Rows from block 4 of a small image embedding model, named by matrix and row number. Rows with one number within an expert belong to one neuron, the router's apart. Each number is 128 + 24 x the weight over its row's rms, rounded and kept within 0 to 255. All counts start at 0. Numbers have three digits each. After the name is the row's rms in percent of the matrix's.
Before each expert's rows are labels from the 100 images, of 14976, where the router gives the expert most weight on average: "peak at" is the part of the image that holds the peak. Only what is clearly more common there than usual is listed. The data: retinal OCT scans (Kermany 2017).
# router: router (model.blocks.4.mlp.router.weight, 4x192, trained with AdamW), inputs 0-95
# up: expert up (model.blocks.4.mlp.up, 4x192x192), inputs 0-95
# down: expert down (model.blocks.4.mlp.down, 4x192x192, transposed), outputs 0-95

# expert 1
peak at: top right
router.1 096:082137137186129123105165136137112110113179108141101185116092141122099102137111125109130108121118102115164127105092103141153114106104127105133148148122083130155135112119149155129148136154140150077183147141151156120149104173122178110137089130107140135143142117132116149150122114138119153068
up.0 084:156119097118094116120101125161131132159117147139089118130135139159116125124088186117113082100159141101097125144143146159096183137152122089138142111097117087097104159121136119114150134142125134099142144092122126124141126142108138126134158115145097122122122128128123158101162088151141118134
down.0 084:123135099114149172130152149135131134075123120130142132107110142137113156155093142133111138109120135127142113073112138124134133119159158144158135106167121122145120092100123136115106119157112142128110113088132162138111105112101090108122159140133148120169153130124109117124102119143089153106
up.1 112:140158085148138112105119103155100098112142121124127137122124081148100123112126119122147113080104130131106132096118085128109115085144137135086157102129153117147140113075102116124154187113181127117143157111107161123121141195148159133163104132098146125142152141086176126112150114128169103165
down.1 109:149161102145123153123116141138108124141101120118157098125143107141125146107129161116126104122110136152119124142090097106107107145120148120157157117155083151150103090132154154148128169145088154103124099120100128109111110111098115146121145051152157135103142146151078141147137086186169076158
up.2 100:146159159132179113112120122111154124092118157096113144137135111153120092197127128098090157128160114135145146124122103099105130147116135101112128134109120144141154140128134098142099121144127156130080130131103111169109117131103147151160144147103156141118147152096120083098169139151129123115
down.2 104:144145135144139143166124089112153113180123110146160118140128133149150086143092134101151153104110160117110128126122150102138124164143138118131104139132120141116147146107133123130109173121101092197146152127073133161139127128133092125092119148118158132129135129150073099116114144153080156134
up.3 101:143097102133129151144151135157108108089141138076151117140122150143180135157107138129125137164160138115130116126135136158111125150170118121112103160102070105138110129170115123108157132121169143150160124165181116114112138150101164137138130100113137119155084138090138124118151087071141147121
down.3 104:144109163127124105103130107113108169071159141106197139116107158141079104124154171131135100154085114104141166098135092153116119120098159109129146127157116120151112118125137153133147137144170110123146144123130128124183142145124165146083081126110148144171169133099167132120093137131127172118
up.4 113:134150148155096122074137117129138119165153161076124133124107119161082148173128121114152109150141144117114147112115120121134104159140119122146125149151122092102154160126138180155107106144128142141157146096088110196153105116143126181122092072142114079099110158131121147131123123098138126095
down.4 112:098117161166116138163122132118084156133164153116134130152145124124112131109147113146129139144115107160144159153161124080124132147117134127160116127146120170106148117147155107109106082142126152131139140113126115131139066084107108110157136090147109120118065142127139093134059176119106110176
up.5 091:200105123149111120127106077135142126110155104112115111131135136170154131132109139135134098121149183131143110154146109143144141118161098125104199116105160120117161155178133160113129182093162112121152112097152165131143118103072130130121139173116120108222141137111135119137113156134123079093
down.5 094:128117161146151112119129100136143165130118119107150131112141127149186184128150139124108158159150124104154098137164117108117094135138104119147114103154159113169114168153106124112147125126106145109135125102154136169136168129102151099111179139136181104177114167096158169162159096108158142106
up.6 096:110091147120159140112102132123144114133128157093117095153090097140104121099130110117141127128188125130115127107163149136078124154143103126114128148130158104105145158124138129117162153121105157140149151116121133107120141176144127104141113126136117072110114154113123143125129172160109108087
down.6 097:120094120138106141151156117121154144143077156133124102164046131151179134117109159093131128122162121124145109104122143086132128108147123117150137114140138161128123147176169087113119108126105110152092122172123136140113141113143138136141126124085163117100146191126110146131137094127113107077
up.7 101:171139122087121171114124127173072131124127159176147135132150121127159139145158125136121112093160121093114084142122106166138150107078181147120142131139120135118124108114100136104187117131130119135121112155132142173147108127119121112127110104161149145162138099187138087140141126142129104130
down.7 107:157117141145142143141137093109101156118136130128151128093158083126174113139123126129133116158158089142117148144082108107128143102111155174102132136116148133130102176091120122110125169120140101097099141122121103109153154121093128143149129118127117127121097116165056111142159142163189158122
up.8 108:135087105146146136120146111126136146124080133103141136160117137126125118135150124082105130128142132181102132135092110127133141143106095146107113096137197133106129156115126178190094098127115102123131130136153126103154161120111147136111131164082103124160152130117113146096149118129120113146
down.8 103:132127108065125087157130112128136121123154127123156106139095123130122171146177143083121113088117129175128152113162124142131112156137137112145113151136129130143140099158129118117146131121139138141119181157103149139193122070143097116165161161123109115149154094101144117093119115130164145121
up.9 102:139163158137120181113096136108118127117093146115123101143141118152164133089132111154118160148112100124126155104142081143150135164107110137154163150114129143140140113100145165169131154139123127145149075134144148146134194118142095119096150142117094107130146120145100105140144118137108142168
down.9 100:117125133086080080166106128122136123197111205137118150074132106151127160079132125104083143117115163113103140131119166088141150118152089175112108113096077185154102098126119106129093126152078121136150138126141090135115129119134135137105130111103112111138126139103158114129136150124138130113

# expert 3
peak at: top right
router.3 088:161140135160130120124166086142151157129103139139112137127141181147125071162148107190147143114141162144128126122140121137162135107139163125120145154130154080115134098126131125121145112135117113108131147104143149121125107111088118154101111091129145149123171116108125151158146130141112111149
up.0 105:124183135097085160174122161158168120126104141109113144159136138127121181124098167096148131106127100164136128058125146136143078116132109131117097135085103165155142126148138136148158136150106100125149101116108164165147128135103112138107132168128121135159153144132137134098114175173154146111
down.0 113:121143171152132070105130086135092155141113140116116122135177142118128145136103167115161122135152145121098141101106102128098173111140108124107098127122181123146109104130124122139179102118104142137132113142144140156111102143133088149139150160137166144133158131147106119148107154124123141076
up.1 107:147121135149168137098128084125124134139151110108111137110127143126147165128136104137125104091150135148108146119187159142190165114128161117105133116160160146111116095113138161162159170125130137160141138151138100126154143150169119159111122117149107123133104099183133091128138100111138158137
down.1 112:163147123119104106096085134129072119121104127156170117133078127141143089085150135133118164118111124115158187148168147126157093135145130123131142113129107140105085098116127117136090148104139139122130107110078140150127101142105149146101104122115123167104142149124109135117131160125159130108
up.2 098:126138094105121134146133101124135144116136115124121106107119111086121111125108115157143110174146103201181070144089110112109159113112133173134111100096114150125150081098142095134143099164147140141107166159129143126122111121131090137139155123149131099121125112118167155141138121119100139157
down.2 101:104152125108142073093153131149168147154169149152134124147127106114112091124132085160106104156117143152154155103122097091163127153132106151134110099129126086067144128111141118101144085125095108130143095137144150138160122099128137128114132135137152118132120112134116160076123108137123137123
up.3 100:139152138130143138097084086119130156117148151097166137138119103118149134070145128123148164136139135116125127150133192127118090126159125160098113152116107133119153113114124130129151154143209110081153150138142145142138125149139097105139138171113141179127150121102148169098135072112124147104
down.3 086:167152133156116102113123135125120168097126127145147083140150129131144159115138127138145132145167121114117099098117186168118082140120136163122133096121141103149112127113144133074140170121115096111130148111149128147141111095129090069114124125144101111081143134124079145098125144126120148123
up.4 089:132102123109185140118133145115145105108137125157145186122125132135140130123103148184095119147141129141111150147110110139138140117166115121112131111091131145071124105129140128159165147105156133111136110141149107118125128128093164112155108111130120097106084157097176092158135134113154105133
down.4 084:087136130159129145093142116115130156102143090116137115067076090094119154196135117177119127091137111143134148136126140088084169160143081122118156132162089106157103111093138091125105163128136150132127139107166137151154157126143109170103139123107145091148149129111152117156134108150116089116
up.5 089:166152107112144124135124107182113106153165114127116179148122149144159121137105122170146152105150138133113153146105088129127134131139125149161130144113095121142101163146139126117142106137105091113121148119159164130137115169118145131117140106165157168120141098157129134147132166133108172100
down.5 087:096126120119136148114156159113123122078115123135137122133158160066161114140137127097162139171103143153135114135126165138125086139125141069134145122138167157144167137165081101141134191119147108106164186138112134101154133100111168148141111138130162144081123139145118114119130121131113126136
up.6 103:151164076153097112121157175128132128098146128120128150149139146092096103150183101193160122126117153124103155099112114136100112107145153162117117140133086127107115142105102179136094111128141109128137104170118098172138123140106128160152124124125160123133141134137143100159139150152143144097
down.6 103:103135089110165124124114143145113153146125108139172121113129135128109185126090108068141098144118107118135120136120104157114171140146093142115130166187117174127173154136112127142079112114106111140133134140134116142141121103111131119193119125123112101113076107123170099089125126154128134154
up.7 089:130117183150117119123120115130170127174139124166122129130093157105111171135157147159103111101136146140120156113127111096144086130153137094105133173188119094131141124078160119124103129159121098083119101124139142119137081147147144108175135135101111104085119151171093115115118099094117124122
down.7 090:102152138142111112178147114151097122112115112136075143141098144105142099127111099124138106120148109130110110145131094135114093126137148107116095122168091101128106151068149116109130077134106102126128174105092110137116142136131135175118135149131109138124158200132093167104114096185117132139
up.8 082:127147131160135101118111117097117148075132144119144157112103184108120123168137130133130121083115138142129082149140160115131124093121125115150147109137131136130121129113105147178125080112128108105163143109125113139134178105128159143119102089097129153140186121117105136104113146118117106109
down.8 088:126138107126135100121140125086167115127119135082117149143139119156131114146114079111156137133144090121138080114103173137114114113102098120176085140131142146102092153151134075138097086174119134122186117143143117150112135155108159062133135159133146063125121144141117120139133163141104116167
up.9 104:114117183141131124126141115142151127106138111158091142128100143083172129139114157148123166115113134177124131134171127112114117158143094096169156130101138127109115156107116068109091159104122100120113122116117162131095134130098127123149114099109124077094119153140119112153091153145141138185
down.9 113:111118132115116098134161177119147114145142051131090114120141113118134110138125172167128101118092118152118103153114124143141095123145129134089166122121121102132126177097134115155124132159127129129116123113134139090094152145094111119136164150126135090178158112114150164128139112128128104082

# expert 2
peak at: top left
router.2 121:094097103100111145133049114123128132139132143103151118133128116136129126117094129093115145151123154141113113147141112144106135126105118150118144093138134170099109137156106120114147154069104101159089098094138122122118144136140107156076169152143154102115098166133144112098141153139135138134
up.0 085:129118139116097118111141127120089153125165135124156176089138112140120136181137061106132119138120120117145141110162116079152117084163127135131146091056128135147141172137150111088142138123119155122140153145114125124130116111136110201078127136135117153098133171103116125163156119130127149111
down.0 099:156131114104109147143125139156141111125090105141113144115131121125192168123130086140128108123081105131127119117087092088118137116107115121079130094108139112139160105106139111122092128128132129160133133089136091160143151110119109164118090173101151125146135158139129120132128140130162090108
up.1 096:157172145141111139178099113146140121150135157098133175113126154151157128154174126098119137092161143118097160159116100144052130085163110122105163115110150090175110154159144109118152127143116147129113150153132095052107099140149135085126101163123123153150161117130138144160162141139120118108
down.1 108:168113172184184146139086114115125154181127131117139120161133132101157116122135115079131122128129148130129139142127141096148168119171129127131121125197152120100116139133129114114098146133132121135110096095144097095120129136150112154096120158111130157094122110153088088129124096112111098132
up.2 092:128160102095089159140148158079145131190143140113143106132130138156137120141105174142157148116109111069100121144140139089102132040116129142116106110091159138152105123137139107133143089136139157100110111117147119073130142161129129126117170120115117158131113119123116152145165101100154082119
down.2 099:119127131113105161108171092108147160162135184165179111141145112145141137123153112119183151122082134118115165120125139084121105133110123178161168147154156146105142155108156104105138040128101126122112157110135127154128149086105119134126114083119158180121160163123096109142146143136135128132
up.3 100:139085139124125111182118109115147123169134123098193152142128118131130130143121152182098112143139133193078146147085122118130107122142102141085149119128116130106136128161173124112124127138166140164126178146141155127071117127142137137135112147112087121094124099153107161148147124140137081145
down.3 112:114141161089105126173145161103115148111110168169119178137132154092152118122152113156128087100111146121127084144111115124106097130097112116139108132117139118124140114173122093111168130147165158109110105071101129126141135110156156128142106135113141130105130113188162146132132202161105178149
up.4 082:116174141123119143153109119171109107123093142117111138106112145135145138119109161091128131110116145100126165144139131102092148105120153091088145167115168120131103171134109144106138126156096155146062131147174148128123092111130123151138128144170126082132141118129132126134165122149155167124
down.4 097:143097121132140103150131130156130132113097111109136136142110103104139153110157125131149094108164164144110128135149145099141120106110109113125127143142147131105106145117141088115123096123151129158095115114110112103136196128091104090154172098090121118184161092169145151109145124118126144163
up.5 087:174153137173128143072143152077139139121112105152145134119102142146103151154108104137121127083143120105138060165153115106151135099144123137117135152107135112143106127117122122144135112187121143153131103119142140144150127168139155154111128117117140162100175143175148158102137133129091087160
down.5 106:120159133112159130139141114111137130152109148118140127131094083131161099132155144160141126105113069159108113141102092131110124137104117135106145122097121129147117148081156136142180124120147147108125115166133118082146124160159117108068129153151112192170121128134128161156157144110128149131
up.6 116:084107128118135131147172133141088117130147141099135111139141150125146155098122155115124119120145164099124139150142114144104084110089148159157144144180095141137157101141169134123114152128176125095145121107106131104134131168144127093157105089177136163117119121049145120109077133115148109100
down.6 106:121103166118183131101144175102109097115145137118146113141124141148157168106117125076157087101109152134171139112128088153089115142147139139154140119136160147142113130143156145172118125122136136128092115137139141105129135093147163108156077139122157140094145129070134148105085140114138160163
up.7 103:149138100134069105165111102141098178148118116115110094132120102153132140113186154126104112099123124103132139112097132125126170098111152084123137124153141132155138143160143111123114129111113153158141129122122119188118135133131172136102072113154139171074128143095121103131136128130132111107
down.7 100:122163120165113167110146098127113164120105149165180106108110130147128139114188131139129114109124084153156145105137148149135101141121131123133109124109140120142142152090087158184097129149142148122119119140126092159130130121141150133152137173171120083128099094149148169126145161089143110156
up.8 089:163147165167154104120126107160063119131168105141144122122082145138107109167135133146103085085130145153101174128130143162124143114146132170102140137138108143136172115125132120119111122094165136102158195134102126114142138126147118106116106093119087119123101155106043120143117119073120130190
down.8 090:160126126133106152119116120148130118134112139134150155132153143123135146118123113134103126097081139138147162109113086129151147124139115150157133121114110150155135122116129084125147130125131134113149068087108097086167157140145116159123099139115147135079165139142102126104122119133116115118
up.9 099:111130075103100122104137146073104129174123133134156149151132128119136128148133138128115129129062109156172116132121151071136163131133118136085096173128147105151111125117133119123094072120088120151135129137095125144088150150117121131122090146140100179112141171106143163158090157163141108106
down.9 093:113153125072125159128086175146128114114128114170108156133133130132172101134107093117155112128174098144150201156126128075113101136121134156143122099115111126137126145107101116146117150148102116104114161145125137111090166113128130152101132130156075146133135106098146122160133116140050150131