From a checkpoint of a small image embedding model.
Model: arch mlp_mixer, patch size [8, 8].
Training: soap at rate 0.002, 23300 steps, batches of 64, held-out accuracy 90%.
Data: trained on retinal OCT scans (Kermany 2017), 24607 training examples, 60.6 epochs.
Rows from block 7 of a small image embedding model, named by matrix and row number. Rows with one number within an expert belong to one neuron, the router's apart. Each number is 500 + 50 x the weight over its row's rms, rounded and kept within 0 to 999. All counts start at 0. Numbers have three digits each.
Before each expert's rows are labels from the 100 images, of 14976, where the router gives the expert most weight on average: "strongest on" is what is common among them. Only what is clearly more common there than usual is listed. The data: retinal OCT scans (Kermany 2017).
# router: router (model.blocks.7.mlp.router.weight, 4x192, trained with AdamW), inputs 0-95
# up: expert up (model.blocks.7.mlp.up, 4x192x192), inputs 0-95
# down: expert down (model.blocks.7.mlp.down, 4x192x192, transposed), outputs 0-95

# expert 3
strongest on: finding: choroidal neovascularization
router.3:558484474456528477471441513453532617489454491574571481531483515516612558439496478507435433397467604458488494519543425539483591500486527480503432552508505533417465465506477430392501468426472491462454490385462474510461529466441479559441547471551457485466471573506492429545584500480572453487
up.22:473472520495508430461501439598461503487428470497563488558522520564430437523492580564503572554512492544581485546499447521500519491511513425464484515460485481561532484576442518488513478527497471598485619500602539396489467520483578358509550522554571442518475421484517534603510577524555432478
down.22:473429519595519493585479551565505484486471507484604554462397452491481526479461499468549447440509464524572420457515593512543481544482447474517560525521491441508478520590584491491503492504491507498480466558470660499502482485506489396506513446536486363602525429518538520527497475531457435470
up.23:474539498546436506510522543478519484531517538453459450482477492613468426481550461523480504506470552473460606506570483498484457548456484501539460486432508504528503442480518640499415563481536478577583437519601502515504465610475537476515469522519481528534401527504502470512583515491558488426
down.23:469509448449400498501476447432454498453561440485523377452500581423585515503482433524455470453472495533555454494431542582501538553455535554564546471474522511511448481448446558513503454491581492409434486470572557589523490507512505644532469502486508514526495479527454464527491560469480389493
up.24:529504502505524577544468427519521432406548466492495472523460504483423509341447584472449485501501571445509560617515502456566517470419434537484466495573472556447472504390585501612527416506550484504531524499438469489524500535438589408472555502471574544429425441455492509463518490479517538540
down.24:490492508506372495560549519576503511468530511549436473502492486467537391439631566538570580424533518457518428470494456503512430465521569476420505574474474519549474414568411421518469584488569550452575468517510508509535486464402467501582450468541465507521549562480419537454460428527513487589
up.25:501545462488475448484511514521443406453451486525484516494497495414495489472435596539497430576525445540578452543418473531471525533518524550507414646550448566551540513497485515564581494476455504519501372548565539560487535515521514460515497521516610456418371567444501538616414473445527449484
down.25:544487503477495465529462572477442500553506424497566543451514429493517531399560507470422446531473512585508524514539492482457596494476514481421508412436505455578416471472499447544510428492530415522540540573532467517405447450501536376393571544548535410486485505425418531518445334492476571469
up.26:514517419513476458476495419533439489485461471543443535566548648502518463455515539422502529378460537501542576504454494484509477609428513491457481486571475515502471453568528545472594450561543463481590541443554463452450465514482547498415437459516508509603539448505522456453516436520466549500
down.26:538489547508537411533479475494457545526460552575516346605532433500589463470554499504502428580633465441561561509450562520424517508611424470492509524542456523436564428444523472514397463512546545522523515538497525553503488535501528599550552468466535570511524518496494516478460481508497478473
up.27:530508507563606455498505602469512524383592414459621448490412499498459547497522465499543469502471518441524581516500399550379476432463520465461470447524513586531484423493565521511527496555529585431487485535502418558471516530554443508452504587466511555485606560513514496539481500497508441518
down.27:572484509568551548521531517506582471516535465474468569495497524431457536481413514477603521463480541546548385526496452465519435514401499521519553532490517537507605508536543511467486530510540493534524459489448474499472441504558525425517468474516494505520542584468493429472426439429496552607
up.28:502569449537519483537456518465398495493474453570485621507487492434403447481449488495532443538509524542483467409645566522539493489497538466410418525406509469536481534533510513477542533444454416490548407501495492534583518512477456531638556435442548481545491526528579480519610538497517559446
down.28:523525487513480455414451463572401549462556410545596412486527589526550375463443473515587495503540448460466502529515494418501461472460521460507496502524482489558521508495502561450417513493429522526479489551535555414495483576485507484533438484549506557471516478428475526458428431450515521458
up.29:440444455515471521483527518486555542512431471559481571604453560479460456526520510496472523455506535504396431518544499512476497458486494519540483534555485476548494517476446528460494471570558454470545430560532516618481437609485493488530515456454513453481471519507590525469476525547500512567
down.29:452571453545508423529510531579444558489563516533423555452598489518329558443573417499508522397504504441501479501473556516452467481490506518592476517412446432461490595410495541491488485443434571450548528510526495482547520484404526502602452517522471513467546431505570425473500513462465456448
up.30:389521534498521551546482601437529439488496541500543459478551343397479447499495468509522476511506569519504509541554510527487516508536475513494539549476482517560360395520524535529443468490539487530475479396581561430531555508526388571520483593531466503448502495446604507476477516533537441520
down.30:511465425519456476526485441473345439509572428454416472503451482563504450598432473465539518518413460491489537503466487507494417500446458459496468396546464521499558562449502511486550492477442509455565416550549519442467477496472549450500569559504496533616513533487454467417482477503516526470
up.31:516489422417545442571486491584469428489552480546521673437502380478484544538491591543474518474530501536582434440503515536444514491533524462411523527473463515511484539441496519539496506509558516561445482495574539386500454406523557500470603450444516476538564446462460446390432422472448551599
down.31:543495615479536498511423503436541528506525442506478538437466424484529494407492517500485569549518574494547508496507496507532577517446528521462461524454456549428479534492475532519517532454435477422471501533467565503525525605515453530450469369534571507576493560517553453540511539539391514408

# expert 1
strongest on: finding: diabetic macular edema
router.1:469564488549458516471541483562482421456558498500500555510506496510461541463656450494518529572417403503435600546422547455531515440525531453568522469595550559517514506522424510575510543486541478444587528507500401485426446463481582405465539543559518489520528492522426490488478461474480541462
up.22:537411495502516540514558441521459483519522519508444651566573502547450487429409483516411501465469466540516471526440520479484427514478541541517603471596509561535522475485490489420523541502645538465475466432455526454477503490538471438534450493479530419456492566478451475481526588534440522465
down.22:477504450530444480504548507537368648523517519468479465557555424432514518519499482527471454458492454381447499535510562608462588556485528521500504468546524470483441457537491485533548450497458526473474506527517434518532467402455535527456533528417451553488607435565453455486548554489458505543
up.23:570439491508552444560424430432462481532504486533435555492579563492476533541542557549540467477544517473599521489575449431539531461542479475554449517493558443515491466490514560527477661544527437468415594455485513596445494554503472568496541420495461408506375514442447472491470534375568569455
down.23:478538470534507575571527513523472362573479520602563472534558465472480574505505497529494538564513461503477500461497415600552437521413511501455492533479480490486607487528555607472456503555483500493482519477557549479525489506570553543584472486544489509475439422560447420502557479424429468477
up.24:517347393457439488489510612458494548491488586570527522505566510521531490536497474563440515504365594517481512507561536461546492477509515527620554603474496570465572496478476474557539509508496487474535550490474559470536526544461437447573498494449473527450537464447443513493475473533474491448
down.24:453579501455460473536484502486555485507481523530507432518522405454514429431560580569614521538453489548471518488397509502560470501588471480599476516478550478558538496570534459568483401522487428458431475555492402589462554511555540513488511517505444585569566513552564514472384450396423437468
up.25:554542533581453514476521454543520541527596501520525427541548621491432496509451508458471493507491456585430395388405521437564536559448423531548491476472436483580583522540543535433580518573485503522440497526433499465524511589515451430545521484497514519558471461584580521524520525513492587576
down.25:613487552404423516511465489508456551392400474422436479547509459504534534477531457514485481504466492482499557530496476523480486559524570522455538513541494528452576490514470519539508518501495576558494487458491427477530572513425451551490489464552504478405524521479383467429520504364535523554
up.26:465480537423498481435536502559526468462535499512486517409603508413422484459556360496570498539492502509436534576526527506406477453535437381407465471413460475541450559528495503494454412484454428499506508426413555481483472602487557579548438497488602462489452508454537486550578570517544476457
down.26:499546452517497483470466542489536404566551491493421480548454521466417537565566541522606564446489498539470449487472629506503419453493449473485525462490522544544574431466547522467472540455525479453606541482417436461509533496522540560481535586489532467464434524528459487608532423553496474454
up.27:465541451488459444588518469463532534458437482546398497517426452487484532590496507499548470486545519444543535441444491455475518464465533582506475527523517467521431547487465555592420426603506426513472412494541523510456508539465610425567508513551579532561600466528561495459480529550548541492
down.27:501469423563501490447422495472497523455541580475454516511501481542557455570497436513418543475505540438570405510509489530537511453417522462477512561534475566445554506518505496624600597486464542441531479418418489537464466501538456394470528473450563550456629545397514446508492582472480513492
up.28:475470488514500521598492450479581496571437473474564458583505418520538478515566493458496558424481493543471614499484469546554496572500528437507441468513473520529408493540525495383558551560456530519503500614466450511441527560499586444577546477466528551513517486521514514512566495501507507450
down.28:530553384579457508554512549534449400403552408433408547625464506473473502408444442475535461474566508515521496547426459471478519504445413488567518518541508516513454494518551607514549368448522445584459458565508399548496495481456486578512574488528470472496559507599453471517534598453488441504
up.29:597515592577358508523446470495543537470503624465427442545490450483489656527529464568538585570521525533472476586570494632510483447449549457536531463530467490406518519476575566458600501519570373471624493515510528532572495505586439565503578512479565501515416443517418499456526486471483541466
down.29:503477525491400484475551469560550538447519601495463655396527602539487551485461440528488488412494495410495603522469508477526561528563472494528494461529578489512460477479502574495477412513509436398609544484546548582502506496492523474525498505452548501499472547530540489427510486498466434443
up.30:478535520506625498396525448531486496476494500532421505487508508518463534562525461568452472469570456535439548430534508553562509575486566425558499519526480529467484478588566436387455630589520424478485552474443560564595426442521504408540462551497467515565466483527425481521504578505559491537
down.30:499543497512522555457509484513534467529488587522459520512579452495511586493564409478486435430580579558426540526572520501496515519411544571476479481505523566467451563460456558516473423417525452475584441471507516467479530464619468582548501456463558548474509522501544534589557526578452472509
up.31:473578425470450459466488424560476603552604525458498386526519500506534524546474488416482528477539582482410573498544483574533559516485446585461481458436413426450572539561554533586566488578407380537438554530577539447478615416494516477439499510549506539484551436446521546519555529502474483512
down.31:456550547431472462456603518486407441510465502501453596497545587467537532465587516457510396461563548460547447501524493463516440519565478526567603517515462494472516479585501484490512401497523506403471437525552564503472404551564450454443418521540528526465476451563496440418509512437479512479

# expert 0
strongest on: finding: normal
router.0:449519529452533532555510568472504540481584582473482511538478462493505421519481439465546561516589490527542459459529560496499476445469379546499522522478516556426436502488527524506572447526387485553440458594402474544452516492473440504569515442477520467552503518547562502446413558510400532550
up.22:430493559408596410450512371447472472563451560498511510512479583538412553538510500553495598494522572521536484501475519561370418447500501510512468410550391489503507454509444475534460464544504533446496539469545494547589435498519522540505531477467512578461539411502344505548491502450522487509
down.22:538496484586439453550569510411498459586580475553524490474490479466540483528626520522502418397533428459484518501486566456527548556487467553493469438568639483467504532515459546601443526560497482529477545433439537504519611532556439361419533508477569538487486366550410520451512525509487542461
up.23:492522530524564523462463492454423459431475599577562398489541506588492464634518431507461523403441524503435575540514446516545580584472520434493518490484463577461530498583518522607490458529471515463477511527446472538517492540538550463495476518528532490399498506386479498471496516438552510530
down.23:510496444511453463534407562540513514558452467525508471448561511515441476571513551460442513418553525552506539489528493545552597484482499458341457416453441541570623456504497558488474462498475514495414574481479533417518504510459523616563469533514475498479530475370490490498524510458567463499
up.24:480430474545509458553452501526540537443417569489381599493472553546519482524573461515461518498438518491511543466479526488564526514530533456563499470477476552559449516490474590463497529542487514393473482471456504475455488507457525511463444450552502507473404434501576464517487472435541598387
down.24:474448405527552507488445481520636489473547445533527452438525564477458468559478497480539524413548546507520504438517401535538529488506503611473360469516535512504579503499565536460459461457505471458489499530491554511574420517370440452490493492487493489509512576447544481571481392517448471449
up.25:462490485430561534538494449411445455370501509470493525425464475507475533453480489478516533427470451466479550534612418524510463497452616541490481495515506485452505536570587527487475504536425584559508501573492430456465564549557557368561499570605514439450471426485564528522449523474505560494
down.25:506538521529522471478437484474474449514526506522462486559568513481474466556536463580470497554508502463508544554473460524503465404390557505375392498471533542506538529481513441479468521519526519505467547512491583461522541501495447493408538476425466511552479479470571517456448478566543527434
up.26:416600506442506523519531519494541507499559444498518508595557458520625548464529483456531623515484594467442570515560487511449487449388428420467506542508493532549420459536592573621473468509470457498540512557487494478597516512487458411575454587461518503483487445508536501455428540516527531528
down.26:415488435514482457494416379505524460512489523491457539539469474454491469552507450511538512500418525480512455503506465359522491513549480457470473497449487475553410483474510509496465538526477531415467439471512533466438528473553525579515480466429500531489494526450570435523532543555452517541
up.27:486511511367493518468481472518527476458512596588495533521487522530419541532487573478519513524525511456549495492595494500519385524478532624542543489460528479498456568504470534513470461482522519377559466442562559565526494536528465539430551492503556581455444536522380543492544465449590588547
down.27:537515556399503444413471479519549622482520463524491439561470464498567441481484384479546541519538534471479475467516578435545523521470432523586469473525544593485543586507441490488385504461459519482514509326468493470504461436489493474484489426522596536495411475495390493533412566563491387512
up.28:517555566524515429514512531491541508532586576445490437446559543547562438551449520563496582493508503489559542510466515576447536585392488442595593437549488493554504523504524495487487489532488485436537500475491560525454550531538461413426432420437443534500533532503558464502515550514540513515
down.28:479448481451520490472568473526518554511528471446460416418534482478570527586494541477517512396456459510526461611529581514485456512474497475560462442538480530449543508542416526536498594481407480523436539486506524558498526503509426623472509585522520456496567480453558569452483431555511576483
up.29:572362602609623489447589407499524567472471566440524577543482508606534419466567559505485534586560557434475511535414476495422503490502509534554503455562474510480486567525463501455526572493536515452509490470523429486475470440494496465478529418529491446560392521510502498538520406473544594491
down.29:480455413543601497527476509495571488404444419416553412467540493476545449463554527488525490442510516509471475586613455559463477455491460511516525409529485458532597484594556503594546552451525387530496451526425503560577503453518472436552454452453448521408501522483406516541546522476490453518
up.30:619576531519513482484499455480466539568458535477549516491490480415498605458553597438434496562486521504498525494591458463473454447409584497439476480519488441483442600462471443529496448440452482449418597450524509480520540463569551575445494481548496506447443539557519518498554571416545475500
down.30:573479523529455546471489488548450493522517457443547465475475430495476464441475544488550483528529436368549481482533439486471511492506557456416526425464495513504518597440547454564481513442515475542427431593521483439505516586546446447471518513513554570455579503426467439445508478538488373564
up.31:490520397475469433515496563496632580566475550451533496475531469485457620491476487491489460575609519509499502546523580542476512537554443561535516484438488478554486509486453479481505495486529513494634431441479409451439423435460459571458431534502515550464469435440525493520557517517477479530
down.31:582475535422439595497385488488496533521487568498506467522508547498481503376525418414551482438461566547470555503484520464479421472462465468548472512547556530423550560500537518565597380459542550535533503496527483567442494430520484422522455474513473501556462473552510418556440479451572571427